python train.py --model="image classifier" --dataset="stained colorectal tissue patches (NCT-CRC-HE-100K)" --train_examples=90422 --image_size=40 --crop_scale_min=1 --horizontal_flip=true --translate=0.06 --targets=["tissue"] --num_classes=9 --arch="vit" --norm="layernorm" --norm_position="pre" --activation="gelu" --mlp_ratio=4 --head_dim=16 --fused_qkv=true --bias="none" --qk_norm=false --layer_scale_init=0.1 --parallel_block=false --inner_norm=false --drop_path=0.05 --patch_size=[4, 4] --conv_stem=true --layers=8 --width=256 --positions="sincos" --pooling="mean" --mixing="mixup" --label_smoothing=0.1 --loss="cross_entropy" --init="kaiming_normal" --residual_init="none" --optimizer="soap" --beta2=0.95 --lr=0.002 --beta1=0.9 --shampoo_beta=0.95 --eps=1e-08 --precondition_frequency=50 --max_precond_dim=1024 --one_sided=true --adamw_lr_other_params=0.0022 --grad_clip=1.0 --sam_rho=0.1 --steps=9900 --batch_size=64 --epochs=7.0 --lr_schedule="wsd" --decay_fraction=0.4 --final_lr_fraction=0.01 --warmup_steps=1980 --weight_decay=0.0 --adamw_weight_decay_other_params=0.01
Rows from block 2, named by matrix and row number. Rows with one number belong to one neuron. Each number is 128 + 32 x the weight over its row's rms, rounded and kept within 0 to 255. All counts start at 0. After the name is the row's rms in percent of the matrix's.
# fc1: MLP up (model.blocks.2.mlp.fc1.weight, 1024x256), inputs 0-85
# fc2: MLP down (model.blocks.2.mlp.fc2.weight, 256x1024, transposed), outputs 0-85
fc1.490 105 [137 162 166  78  88  99 141 117 127 131 138 142 178  45 109  92 115 162 158 111 172 120 183 129 140 138 143 118 100 164  94 158 140 105  75  84 124 100 161  99 146 187 117  74 103 139 175 128 145 106 161 149 101 168 161 112 179 116 126 178 142 126 152 141 181  91 169  99  76 131 109 130 191 131 154 125 146  87  53  99  28 172  92 110 161 145]
fc1.491 106 [ 50 182 140 127  94 111 138  93 152 119 156 157 145 143 107  88 196 136 121 142 130 158 208 153 115 209 148 144 147 124 106 128 182 129  99  70  90 137 194  96 128 115  96 136 150 119 131 143 139 130 121 113 153 110 217 108 136 103 102 129 138 182 104 118  97 161 166 110 122 122  99 151 117 148 105 135  93 159 176 107 149 118 113 119  97 103]
fc1.492 098 [147 107 162 166 116  97  93 132 183 145 103 131 151 128 156  52 193 100 168 165 132 118 154 109  89 114 135 107  84 171 185 114 110 108 136 131 138 141 119 149 118  84  88 130 186 128 104 133 120 203 112 121 129 136  94 145  96 178  62 150 100  92 130 128 130 114  67 102 127 134 103  69 115 154 175 135 172  81  90 147 104 155 104  83 140 137]
fc1.493 102 [214 120 131 118  74 135 126  96  91 137  74 111  92 158 117 138 147 142 163 153 142 124  71 112 116 126 119  94 101 129  81 131 132  90 152 109 117 140 129 166  92 176 180 125 122  87 116 161 137 129 130 120 121 169  92 143 137 149 116 105 134 121  47 100 130 152  70 137  69 119 156  96  82 114 125 138 116 127 166 103  81 148 124 105 146 109]
fc1.494 108 [115 153 135 161  92 126  90 125 133 154 143 167  70 126  98 111 123 108  87 114 120 127 206 164 127 169 186  70 131  87 157 156 156 131 164 124  97  85 152  73  88 119  77 168 147 157 109 134 105 188 109 122 157 113  80 131 145 140 140  88  73 102 144 113 124 102 170  95 150 104 138  71 123 152 169 101  74 150 179 103 138  98 118 126 120 141]
fc1.495 097 [ 91 154 140 189 144 158 149 177 150 137 206 134 150  90 142 108 117 143 102  73 136 158  76 115 194 113  88 100 116 166 120 143 124 155  81 134  86 172 120 133 182 143 116 127 165 111 108 129 160 176 210 139 153 160 186  90  89 144 168 162 150 165 114 122 112 134 190  53 104 141 148 163 128 193 114 145 185 140 121 175 107  95 160  99 126 105]
fc1.496 107 [ 92 127 148 148  85  91 141 100 103 162 151 109 113 102 169 106 125 155 140 120 203 153 144 189  95 182  78 116 168 129  94  57 189 132 113 129 124 136 149 144 101 135 141 130 150  93  53 129 156 121 134 136 121 116  85 100  82 163 146  65 138  84 142 168 130 160 162 100 155 102  84 131 183 144 153 163 104 156 122 116 131 107 117 136 109 102]
fc1.497 094 [165  99  99 151 119 138  87 123 100 167  44 125 122 169 100 124 139 152 112 138 128  80 161  93 162 106 140  80 115 162 125  88 133 111 164 131  96 108 106 150 151 156 122 127 171 137  78 122 162 116 151 142 188 127  92 143 153 130  99 154  78  95 163 115 115 146  65 122 125 117 149 151  76 100 132 124 122 128 180  97  75 124 134 132 112 102]
fc1.498 104 [ 98 183  97 110 163 163  97 147 158  72 209 115 127 136 121 185 103 132  91 167 112 124  75 144 142 108 138 171 134 161 120 121 116 134 118 127 156 144 160 179 106 188 147 133 102  94 108 149 102 181 136 127  85 175 198 172  71 126 177 103 174 191  39 150 146 101 150  30 117  68 108 143  94 190 146 135 119 135 181 139 125 106 155 153 184  99]
fc1.499 103 [117 137 155  96  89 143 109 166 106 164 126  93 139 177 130 115 120 117 137 103 103 108 112 117 171  84  99 135 144 118 139 166 148 128 143 134  80 150 152 128 110 117 104 117  72 100 171 114  64 110 170 123 103 157 150 111 150 176  62 162  77  89 141 133 116  91 150 149 154  75 128 110 152 116 140 104 120  84 100  84 131 179 162 162  24  80]
fc1.500 105 [164 126 157 106 127  71  70 105 120 112 116 159 111 153 148 137 166 176 129  96 150 132  84 138 150 111  89  78 135 145 143 155 150  88 100  69 161 137 118 178 152 179 144 157 145 158 149 103 137  80 109 121 136 180 153 162 110 152  50  94 121 140  92 108  91 162 139 106 147 121 117  97 109  51 180 130 135 104 145  91 172 119 144 156 109 160]
fc1.501 094 [ 99  60 102 169 113 110 122 124 205 122 140 185 195 174 142 134  88 122 102 102 106 155 161 130 160 148 201 181  66 107 127 115 166  88 182 114  46 132  97 158 101 156 166 161 155 145 105 167 143 138 161 136 141 110 103 145  97 168 112 145 179 148 112 144  74 141 146  52  96 160  99 146  80 122 131 117 118 124 176 120 155 100 120 117  97 155]
fc1.502 108 [179  84  95 108  34 155 103 171 131 122 159 123 122 173 106 117  98 103 140 115 153 117 151 167 197  85 130 100 170 140 147 129  77 150 109 142 174  88 157 102 128 115  94 149 118 150 196 154  74 132  85 107 123  96  96 177 143 140 125 182 130 103 102 146 116 136 167 144  92 110 122 122  95 108  91  93 176 110 145  96  65 141 158 136  92 137]
fc1.503 103 [120 133 114  98  77 138 118 146 135 165 131 130 175 106 168 165 116 127  96 165 118 147 113  74 126 168 146 161 137 111 145  46 138 151  91 148 170 120 100  99 103  81 113 165 107 133 135 133 121 156 161 143 113 123 174  99 183 148 131  63 166 111 104 118 188 181 156 139  97 116 118 107 114 121 134 132 123  31  52 163 135 151  87 132 101 168]
fc1.504 100 [155 125 147  86 112 100  71 156 121 142 180 113 122 149 189 129 134 104 164 162 108 101 134 105 117 108 159 123  96 176  22 157 144 100  47 151 113  72 116 107  87 110 125 161 178 122 185 137 182 131 148 163 159 127  99 133  73 157 162 173 118 140  97  95 136 129 136 174 122 128 149 117 213  84 133 113 145 118 171 143 111  99 128  68 125  77]
fc1.505 103 [157 129  82 125 145 124 120 146  71  90 129  98  70 149 148 209  70 104 133 119  49 125 136 113 125 153 106 117 108  84  99 201  85  95  81 127 148 150 135  92 131  95 172  98  66 107 148 123  82  82  79 163 156 101 143  89 110  94 131 109 173 159 105 155 101 129  56  91 120 146 154 110 164 140 183 109  95 117  96 117 121 132 115  88 136 105]
fc1.506 100 [145  94 127 147 164 189  99 138  71  85 124  78 103 110 145 101 166 139  98 126 167 120 158 109  99  72  98 162  96 146 144 164 148 118 101  95 142 194 127 154 139  58 145 105 111 128 195 139  83  79 100 126 156 146 182 125 199 159 124  92  95  90 145  95 104 126 170 166 178 123 194 174  71 104 152  86 126 108  96 143  98 102 105  81 111 135]
fc1.508 093 [111  66 133 124  99 186 118 150  66 175  73 104 108 113 120 137 117 148 114 132 139 142 145 147 170 102 119 137  82  95 122 108 143 136 106 179 127 220 166 194 141 173 193 146  85  95 189 182 158 150 157 139 103 171 146  81 143 134 115 115 156 135 162  88 149 138 134 155  81 112  93 126 121 108  98  74 138  85  79 178  94 163 111 146  78 126]
fc1.509 097 [138 129 116 159  90 164 110  64 101 139 137 184 148 139 120 150 130  88 123  50  84 134 122 111 119 118  87 143 148 154 146 120 143 158 161  71 169 234 148 199 144 127 131  32 102 173 167 139 131 117 105 148 106 136 131 159  90 155 102 200  71 120 175 116 142 120 111 165 127 134 133 136  70 112 111  57 137  97  88 135 158 130 175  89 112 147]
fc1.510 119 [ 56 155 111 163 142  96 142 138 153 161 133 121 140 100 140 150 145 141 153 156 173 114 197 132 121  93  70 151 121 130 112 196  90 146 141 157 171 150 111 108 144 107  94  90 155  62 113 110 153 144 148  83 119 191 147  90 148 147 146 243 190 124 123 136 156 129 129 103 171  49 120  82 126 179 115 163 172 101  65  84 110 101 143 119 101 196]
fc1.511 098 [170  84 116  83  89 164 157 122 111 147 134 168 113 116 180 111 117 146 140 153 114 116  76 143 127 114 118 115 106  82 148  94 145 130 108 132 128 118  89  66 113 137 142 149 142 115 124 105 163  63  59 111 135 114  97 119 104  72  43 120 199  68 128 101 139 122 185 156 149  99 122 110 127 148 101 163 138 127  55  84  56 131 139 225 124 108]
fc1.512 099 [145 134 161  96 111 132 112 126 139 124 131 139 130  81 162  44 128 110 102 113  47 137 135 144  86 143 159 124  97 116 124  77 188 172 155 183 139 125  67 102  92 112  99 143 197 166 115 155 148 143 116 137 124 152 118 153 200  88 167 182 106 143 158 106 118 124 149 160 115 133 166 139 134 125 145 170 119 173  88 140 156 134 118 117 141  73]
fc1.513 104 [118 109 138  83 179  77 154 173  99 134 182  92 167 135  64  80 143  79 129 116 129  93 150 191 151 185 134 125 197 119 140  97 170 144 124 183 168 104  95 164  72 132  89 141 171 182 208 129 126 127 119 173 133 121 133 153  87 116 160 123  82 153 109 145  99 142  95  69 111 102 137  78 111 118 102 129 115  90 111 109 122 140 102 167 150  86]
fc1.514 107 [147 164 146 110 162 174 153 106 100 133  99 108 122 116 174 158 155 176  84 108 164 165 100 125 165 157 104 104  81  95 134 132 140  38  86 114  79 155 138 126 103 149 136 158 105 105 126 120  77 174 104 165 124 182 169 138  95  74  86 172 185 139 120 132 155 110 131 177 109  91 148 155 120 136 129  82 155 136 160 167 100 114 113 130  97 109]
fc1.515 107 [ 94 103 148 120 109 182 129 178 180 173 107 182 128 133 140  89 148 109 152 155 139 155 180  98  99 184 158  89 188  84  52 112 131 144 120 165 123 110 138  55  91  75 117 148 156 143 144 135 136 146 140 137 145 122 165 142 143  72  96 133 118 134  79 105 155  77 115 131 144 101 141 138 120 155 130 124  85 103 130 144 132  90 128 169 118 104]
fc1.516 105 [ 88 133  80 152 109  90 179  85 156  93 185 128  89  78  86 119 139 103 129 147 150 143 159 109  92 103 132 148 120 147 109 128 136 131 111  89 101 134 169 132 170 123  86 136 105 151 113  98  44 133 124 125 154 131  99 104 122 150 150  93 145  92 179 134 155 202 160  80 149 125 100 159 177 123 169 109 162 154 160 111 128 187 135 160 105 109]
fc1.517 101 [177 167 120 104 107 185 154 110 137 101  66  54 124 101 116 112 108 161  90 147 162  80 111  63 108 114 109 165 106  93  86  95 134 149 117 103  90 119  98 120 158 134 101 138 102  64  56 150  98 134 118 147 160  97 133 135  89 126  87 106  25  77  60 104  69 177 162  93 172 133 169 121 140 122 137 120 141 175 103 154  93 150  96 105  91 129]
fc1.518 106 [138 131 119 132 196 107 122 206  68 111 159 120 105 107 135 110 136 119  90 122 133 113 144 106 139 109 133 172 105 119 145 140 131 157 133  73 115 131 112 131 146 140 133 113 155   7 162 156 118 129 123 146 139 141 131  80  88 187 105 127  72 104 127  46 125 118 136 142 120 127 183 133 155 159 179  61 112 111 175  95 119 145  78  73  76 102]
fc1.519 101 [160 108  94 134 226 153  76  81 150 139  95 105 150 154 165 112 129 100  90 109 141 116  89 148 137  72 119 124 103 172  87 188 118 130 113  78 143 146 126  29 151 137 146 115 140 128 149 116 133 109 108  96 136 101  35 139 134 137 181  69 124 141 131 146 149 141  70 109 113  64 115  82  68 143 105 181 187 144 129 113 146 167 138 151 126 103]
fc1.520 101 [158  87 125 162 118 172 142 115 127 149 110 153 107  87 135 112 125 146  78  60 166 132 151  96 123 168 165 141 108 115 143 137 136 119 152  90  76 138  74 135 123 218 127 198 112 131 135  98 146 158 119 146  98 127 157 201  87 131 132 114 146  98  70 128 122 103  92 137 144 137 116 158 177  97 147 118 124 170 133 127 151  43  69  72 153 134]
fc1.521 101 [104 115 105 126 119 172 125 101  87  82 139 154 128 114 155 111 161  95  70 168 107 177 167 159 115 119 118 152 155  81 224  67 103 117 139  93 125 155 150 126 113 108 157  57 157 112 119 154 132 118 162 121 111 204 119 123 125 185 133 115 111 126 112 136 105 119  96  92 140  65  89 110 100  71 184 125 131  81 104 160 109 144 129 108 203 120]
fc1.522 096 [ 91 107 126 174 141 127 145 115 135 170 144 135 123 140 152 158  57 107 125 157  95  89 101  75 126 143 123 151 124 204  93 150 144 153 155  92 158 144  66 164 116 142  98 156 141 110 143 121 152  54  70 135 125 156  84 116 156 162 151  98 133 138 148 154 131 166  74  86 145 185 138 136 121 138 172 157 130 161  73 133 100 165 130 160 123 149]
fc1.523 101 [128 133  98  82  71 145  36  86 107  92 117  67 116 107 133 113 160 131 117  84 158  66 110 112 170 156 105 174 119 164 131 101 110  92 114 110 136  88 154 145 136 107 146 101 125 105  57 116 121 179 125 154  94 143 149 122 149 130  72 113  83 129 125 176 121  69 121  99 158  58  96 113  72 146 135 165 103 109 110  94 119 142 136 153  41 173]
fc1.524 102 [184 135 144  71  88  98 111 152 127 129 128 148 164  88 194 160 116 135 129 212 169 100  81 130 132 196 134  93 124  81 101 114  90 148 130  89 128  89 124 125  87 140 179 138 134 147 174 119 130 176  98 121 103 113  83  91  85 139 102 103 172  70  86 136 179 110 152 120 112 104 165 134  95  99 139 141 161 107 139 114 108 130 165 170  74 206]
fc1.525 099 [231 142 137  96  74 157  73 109 139 129 102 174 102 152 131 160 148 163 171 184  95 141 121 184 160 105 107  99 210 129 161 135 148  83  32 149 109 114 129  91 161 110 160 153 123 135  69 107 146 128  98 109 155 142 123  93 151 105 136 114 174  75  17 153 150 148 154 109 106 116 151 138 162 105 142 141 190  70 132 120 123 154 121 146  65  70]
fc1.526 102 [150 125  95  97 132 124 157 140 135 110 131 255 105 132 141 101 136 182 136 143 122 143  81  75 184 139 129 144 126 187 147 124 167 129 149 145  96 119 145 109 128 185 174 144 127 131 149 149 199 118 104 158 152 116 135 152 166 112 172 176 123 159 128 103 146 163 161 154  97 154 107 119  87  83 146 141 148 100  98 129 200  81 103  98  54 102]
fc1.527 104 [ 94 177 124 101 130 132  85 201 136 156 158 161  91 153 126 123 145  99 122 112 138  96 206 151 136 118 154 134 130  97 108 126 114 129 119 156 109 154 178 138  93  93 164 147 151 123 217 125 103 157 172 151 142 102 116 116 180 131 103 151 119 145  75 115 176  71 168 135 171 119  76  92 186 168 145 155  75 144 135  59 126  59 103 130 147 119]
fc1.528 098 [118 137 183 149  89 122 108  89 151 119 161 186 125 168 139 165  86 106  61 124 152 137 134 134 110 169 115 128  74 101  90 185 154 115 138 126 141  99  92 108 156 123 115 158 147 111 158 144 127  91  93 165 131 130 140 101 100 176 140 135 176 150 104 127 156 160 114 170  87 125  85 169 122 167 133 148 142  77 141 129  84 151 142 111 207 144]
fc2.490 105 [158 141 107  71 133  77  61 167 170 171 178 140 110 141 128 110  98 143 131 136 119 145 128 172  80 170 138 150  75 162 106 108  79 157 118 134 118 107 121 127  87 144 182  93 129 134 136 123 163 144 132 181 108 176 124 160 138 164 153 135 162 151 110 162 150 223 133  93 144 143 133 191 150 118 125 106 172 103 162  68 143 135 117 156 127 187]
fc2.491 110 [183  89 124  90 122 122 100 126 127 129  95 104 178 138  98 131 112 139  63 136 146 114 123 165 166 125 152  78 133  97 182 105 108  79 166 120 134  96 151  61 115 145 113 178 171 168 136 119 124 103 161 138 117 166 168 112 135 148  74 112  92 116 141 203  71 123 145  87  94 112  53 132 121  95 130 152 114  86 132 118  80 147 114 158 106 124]
fc2.492 104 [171 148 140 115 126 132  94  54 104 153 118 132 139  68 137 135 143 144  95  99 151 171 192 121  78 172 135 116 121 166 150 110 112 163 131 140 112  98 154 140 131 207 210 117 118 120 175  99 115 133 161 105 125 126 154 141 145 131  48 120 102 125 174 140 121  88 131 156 130 177 120 136 134 168 120 144 100 110 124  92 131  71 154 137 112 137]
fc2.493 093 [192 125 103 117 117 166 141  62 138 115 101  96 153 178 106 149 132 132 121 112 167 138 131 145 116 140 109  93 130 110 104  98 114  58  68  59 119 111 129 140 114 104  56 170  94 158 146 117 154 129 115 161 101 110 130  89 133  97  77 137 117 141 116 114 109 135 132 108 162 164  63 126  78 105  81 108  71 125 171  65 117 177 172 115  80 192]
fc2.494 105 [170 138 132 132 151  70 148 107 139 149 142 132 141 156 146 106 140 116 150 175 105 143 154 105 130 103 123 110 177 106 178 184  96 147 188 101  62  84 179  64 123  95 195 117  96 126 106 154 141 125  76 109 116 189 145 146 127 123  86 153 121  84 151 151 102 106 133 143 144  32 104 130  77 154  62 188 117  85 130 195  85 107  93 115 152  49]
fc2.495 110 [143 152 103 135  74 130 118 156 164 155  49 127 161 153 147 147  61 136 144 150 140 166 142  79 188  85 143 112 120 113 124 126 112 102 120 131 126 127 138 221 138 145 117  92 140  84 115 106 128  75  50 119  33 172 133 147 152 111 138 203 166 135  98 125 152 157  99 109 163 119 113 138 171 122 132 113 133  87 140  85 139 129 170 128 141 106]
fc2.496 109 [118 113  78 125 164 100 119 111 144 114 133 194 136 140 159 147  98 109 111 134 143 116 126  55 141 184 149 101 105 175 130 153  88 161 107 131 122 184 129  79 120 120 126  63 119 113 107 176 144 148 145 159  27 192 173 126 152 151 127 122 163 134 164 115 134 156 111 163 177  55 114 189 103 116 111 118 183 141 135 126 169  48 129 127 108 113]
fc2.497 102 [150 145 138 138 155 128  48 176 144 131 147 129 119 156 136 148 225  12 199 134 114 102 172 164  99 154  93  75 123 162  78  84 154 125 117  97  86 106  86  94 129 112 192 137 190 147 169 153 164 186 146 176 174 146  64 104 100 142 145  91 118 183 101 102 145 139 144 169  90 142 108 166 104  73 149 128 146 114 149 145 139 122 167 104 156 107]
fc2.498 100 [139 117 156 103 138 133 118 141 161  87  69 154 163 104 203 150 105 128 129 119 111 111 100 125 133 128 103 188 128 115 118 116 146 175 122 146 158 178 113 150 124 104 140 109 146 203 180 148  61  97  84 184 149 155 158 147 146 136 169 154 163 189 107 114 103  98 130  89  71 144  74 117 102  74  46 142 163 100 185  98 125  95 179  67 144 166]
fc2.499 095 [100  99 155 162 119 131 172  86 163 173 110 150 133 136  89 133 142 117 166 182 180 104 129 141 113 166 145 105 145 142 146 178 140 122  60 104 164 127 122 157  98 112 190 123 127 118 143 241 106  96 139 137 101 167 102 119 132 116 104  61 135 158 115 135  66 131 122 146 104 168 129 153 118 153 138 124 126 147 125  92 160  85  75  84 146 110]
fc2.500 105 [100 175 116 139 175 124 159 114 172 113 117 128 196 174  83 137  86  86 137 121  90 149 120 117 154 141  77 107 115 106  72  95 112 127 155 141 139 112 101  75  92 127 161 106 102  65 131 143  76 142 168 149 175 127 116 126 153 123 125  92  97  84 108 200 134 110 110 151 102 110 133 127  97  85 201 136 137  86 137 105  86 135  98 109 163 137]
fc2.501 096 [155  83 137 164 143 121 145 161 113 102 100 167 123  49 124 152 140 118  90 100 124  93 108 143 135 155 130 115 123 136 124 110 160 166 148 123 148 103 113 173 172  92  77 152 142  67 125 134 116 160  82 130 142 107 142 147 158 133 136 163 129 125 138 115 171 104 133 135  93 160  50 104 124 138 115 109 207 148 111 161 155 130 155 192 171 111]
fc2.502 102 [ 81 117 142 107 173 103 108  43 109 125  58 135 128 177 143 143 170  83 255 193 195 129 162 120  95 148 155 135  89 141 142  82  88 114 135 145 161  63 116 114 140 104  86  96  85  99 103 101  80 136 125 105 117 163  77 162 137  88 127 104 188 147 133 120  83 136 129 122 146 131  92 141 160 156  98 142  92  47 171 100  66 118  99 133 177 168]
fc2.503 098 [106 152  74  79 161 113 181 158 164 172 193 118 160  98 110 139  58 116 134 154 138  91 121 202 132 175 119  83 153 129 148 158 103  91  83 169 134  31 105 103 180 131 150 152 144 126 176 118  77 121 130 195  76 134 128  64 118  89 112 170 162 156 140  95 134 133  93 134 140  94  79 160 218 142  69 141  99 103 167 144 154  93 149 121 178  85]
fc2.504 103 [141  93 114 152 134 116 102  87 102 126 150 129 112 118  91 101 125 174 107  88 101 110 168  93  95 121 165 179 116 103  83  95 120 119 147  89  75 111  93 140 131 145 162 146 100 193 182 111 169 101 169 106 125 117 121 138  98 182 141 111 153 127 128 137 123 169 122 134 119 105 195 155 124 165  76 108 107 142 127 153 178 118 155 107 168 158]
fc2.505 094 [ 88 153 189 118 102 136 154  97 105 127  90 169 144 136 147 156 128 123 131 117 140 108 139 128 154 169  78 152 174 148 134 144 155 127 156 144  93 139 157 116 121 151 182 174 142 150 106  91 170 130 158  70 133 159 115 150 121 119 148 137 134 151 187  37 133 140  72  92  90 166 177 128 163 102 147 116  97 121 110 112 108 113  92 148 173 101]
fc2.506 117 [117 104 125 146 167 115 165 145 106 104 150 126 171 184 161 118 104 138 115 102 113 166 104 157 190 127 142 115 104 113 176  88  58  93 150  95 117 168 146 126 123  90 111 139  93 131 104 114 134 142 112 147 165  61 157 141 122 132 142 120 139  89 124 107 153 183 122  93 103 167 116 139 151 139 172 130 133 143 155  69 170 129  83 148 202 100]
fc2.508 095 [ 96 182 130 135 169 157 147 128  70  95  80  93 176 121  76 148 107 115 159 121 149 111 126 120  98 115 149 181 208 116 122 115 117 170 168 147  83 139  83 105  88 134 136  73 140 206  69 152 120 116 161 147 124 108 183 119 106  93 143 192 118 132 168 112 114 133 141 128  39 208 114 129 225 110 116 135 193 161  94 107 148 103 156 129 110 112]
fc2.509 100 [155  65 153 145 134 117 134 141 131 132 136 103 166 195  91 146 157  97 177  93 138 118 146  98 125 128  90 149 123 191  98 129  97 108 103  79  91 119 146 119 195 111  88 129 147 145 122 137 115 166 120 130 161 206 104 119  99 217  74 151  86  95 116 110 119 110 152 167  53 131 154  85 133 167 111  83 145 120  91 116 141 168 104 151 118 105]
fc2.510 115 [140 164 104 132  84 108 155  64 177  94 117  87 168 135  95 129  63 129  97 125 159 140 128 133 145  89 119 116  65 183 113 159 133 122 139  68  86 147 155  71 179 121 207 120 117  95  79 145 116 120 102 171  51 215 173 152 136 126 159 166 118 174  84 178 170 140 106 116 127 135  95 130 117  37 147 128 171 103 119  73 135 137 142 185 141 135]
fc2.511 097 [120 122 139  92 152  64 120  71 149 152  29  95 110  62  98  84 153 146 141 139 130 144 154 123  91 145  66 133 102 117 179 127 106 125 105  82 100 114 110 121 130 111  79 104 123 134 145 127 130 102 171 115 141 161 123 142 157 118 162 149 153 155 110 103 171  85 118 175 180  39 174 173 134 108  76 117 131 133 151 138 136 125 124 175 102 166]
fc2.512 101 [107 154  76 181 158 106 152 124  44 157  86 109 152 101 181 108  96 112 160 181 125 103 104 152 123 157 179 125 151 144 168 123 139 156 155 169  37 133 117  64 146 108 141 134 115 141 149 175 137 112 111 125 141 106 161 125 158 153 140 163 172 106  85 125 122 152  94 106  81 108 115 132 110 147 114 151 117 104 160 118 121 102 149 118  98 133]
fc2.513 105 [108 165  50 119 141 118 162  77 158 137 135 122 133 184 147 177 123  81 155 139 110 144 142  81 110 153  92  94 162 132 136 174 122 123  88 113  74 139 145 124 159 121 121  63  92 160 133 135 139 126  99  98 139 131 138 136  67 171 157 179 146 122 150 159  64 136 155 122 177  96 143 134  96 108 155 126 143  69 130  60  31 127 166 116 137 119]
fc2.514 106 [145  93 155 128 110 142 177 191 176 142  65 131 204 126 112 119  77 130 160 138 144 211 139  94 165 102 151 122 136 177 123 175 147 101  89 150 133 135 172 164 106 117 129 145 151 110 140 168 162 117 133 108  95 125 103 172 172  74 102 107  65 120 100  76  70  82 150 136 104 178  65 122 149 157  86 105 125 137 119 129 138 136  99 124 100 166]
fc2.515 111 [150 129  65 125 151 120 133 141 122 127 136 128  86 154  95 132  88 123 174 144 123 104 157  71 146 171 128 115 166 106 131 147 118  78 111  72  71  55 147  94  79 122 156 119  77 161 116 119 111 159  42 171 132 170 153 149 124 132  76 143 114  69 113 121 150 121 133 102 168  51  84 149  88 144 134 132 117 133 156 161  66 105  93 155  90 113]
fc2.516 097 [141 138 125 128 129 105  83  95 136  90  91  51 122 221 175 143  85 154 101  90 139 131 137 182 144 153 112 121 112 143 162  86 141 168 162 163 141 107  67 115 117 133 155  92  79  91  94 142  93 144 150 108 145 136  89 147 140 134 124 121 132 123 138 147  96 123 138 108  76 135  84 120 120 105 130 140 149 136 100 116 178 101 127 113  78 122]
fc2.517 095 [148 120 156 100 162 133 182 173 115 115 188 131 137 106 122 114  79 128  72 138 115 113 137 178 147  83  76 139 176  90 176 109 107 219 108  91  78 107 129 149 111 132  96 136 147 154 172 199  99 106 113 130 108 165 149 165 149 145 146  51 110 102 130 123 136 136 107 127 116 147 120 138 164 121 137 171  81 177 150  97 114 113 108  74 139 133]
fc2.518 102 [119 103 123 187 175 129 105 189  91 154 146 155 118 184 117 178 137  98 140 130 123 102  83  96 148 152 117 157 127 113 127 110  88 178 148 134 139 142  90 147 123 108  84 142  99  90 143 138 145 122 151  48 123 217 138 145 151 116  96  90  81 144 140  99  99  86 129  88 123 153  99  95 173 172 141 147 110 139 120  99 165 109 161  90  82 136]
fc2.519 101 [132 120 180  99 115 139 162 164 100 106  52 116 113 129 162 133 187 112 141  70 123 159 114 175 121 106 102  86 197 129 100  77 140  96  86 133 177 118 123 121 100 138 133 121 120 162 127 123 140 139 136 109 144  65  95 107  94 109 169  86 117 130 138 133  91 115 113 119 135 120 155 172  77  42 114 119 130  63 138 170 106 188 109 109 173 121]
fc2.520 104 [166 138 139 117  71 114 155 159 147 134  89 134 151 109 124 136 124 157 167 137 150 150 104  76 153 153 119 110  96  98  93 196  84 179 123 121  91 123  48  95 148 108 108 121 171  51 117 201 136 172 145  87  95 121 144 161 183 134 103 119 117  98 122 140 139 138 142  86 114 129  74 151 177 136 131 119 177 107 148 108 162 114 167 133  91 125]
fc2.521 099 [159 106 162 123 131  91 115 140 129 160  84 124  89 142  71 110 155 148 133 107 114 165 178  97 145 160 145 129  77 149 183 157  98  97 152 110 118 120 107 107 114 155 170 101 155 128 141 137 108 122 118 173  86 123 206 182 154 144 116  89 193 105 183 134 108 198 160 129 154 109 122 132 156  99 113  89 157 196 174 133 119 150 155 207  73 126]
fc2.522 097 [163 145  93  83 165 124 125 177  88 120  96 112 146 157 133  91 188 115 142 127 118  67 112 155 155 106  94 107 164 116 133  24 216  98 218 155 132 126 112 140 164 137  91 141 117 114 108 115  88 146 106 146 163  63 106 109 137 124 116 107 133 151 127 102 120 181  94 126 148 131 200  90 134 136 205 139 146  93  97 120 129 179 129  85 155 112]
fc2.523 104 [157 153 144 146 122 132  63 135 132  69 109 111 165  74 137 170 153 136 139 133 143 138 111 178 158 124 153 139 147 126 154 116 149 136 146  99 125 127 116 116 126 115 144 142 132 123 149 136 110 106 193 146 147 137 141 139 164 103 105 149  56 151 139 128  99 121 137  91 156 159 118 180  92 189  84 140  98 125 167  57 124  87 100 125  60 136]
fc2.524 098 [ 58 142 126 109 138 151 131 167 159 166  65 158 155 112 173 106 147  93 216 145 167  91 116  97 148 181 142 113 143 133  56 149 151 117  76 144  94  71  76 172 163 150 137 137 122 157 178 126 109 117 111  93  93  82  63 160 192 103 151 147 195 105 130 123 150 133 141 109 138  92  89 152 192 131 119 119 132 159 123 167  80 123 135 138 106 134]
fc2.525 096 [167 163 136 133 150 112  42  72 114  99  71  79 133 132 182 154 151 115 145  62 173 148 165  77 110 160 116 141 110 143 155 127 153 145  85 199 210  88 137 119 145 161 144 131  45 143  79 154 119 133 174  85 109  45 151 177 130 139  76  83 103 113 104 126  86  69 140 113 175 111 103 117 123 143  98 116 149  58 155 140 124 158 149 147 147 126]
fc2.526 102 [165 114 105 163 119  84 173 149 167 155 155 117 200 223 138 142 134 110 125 178 145  35 142 117 148 110  92 146  96 151 121 102 144  78 131  72 125 176 108 130 101 123 137 135 112  90 129  95 138  92 143 135 167  54 108 119 154 125  91 124  90 109 178 145 106 137 114 153 104 104 108 117 151 183 148 124 141  82 100 162 156 172 145 206 165  87]
fc2.527 101 [171 123 118 114 103 119 117 155  63 165 100 128 161 194 133 141 131  96 148 141 113 101 118  99 110 117 109 110 143  78 166 116 113  85 170 103 109  77 141  69  95 179 160 145 141 161 115 121 162 132  91 107  87 109 113 161 126 148  73 140 126 125 111 169  97 134 124 106 126  84 118 165 118 138 119 115 149 118 145 201  58 131 120  97 159 125]
fc2.528 105 [178 116 165 186 153 120 116 160 128 130 131 113  94 147 227  71 158 130 157 141 106 131 155 151  60 167 127 119 160 137 169 175 128 187  80 145 154 186 125 177 111 165 125 141 184 115 127 114 122  80 133 100 103 115 112 166 125 190 121 147 112 144 125 122 124 169 131 136 116 183 102 100 145 101 156 113  97 102 149 105 177 125 147  74 138 149]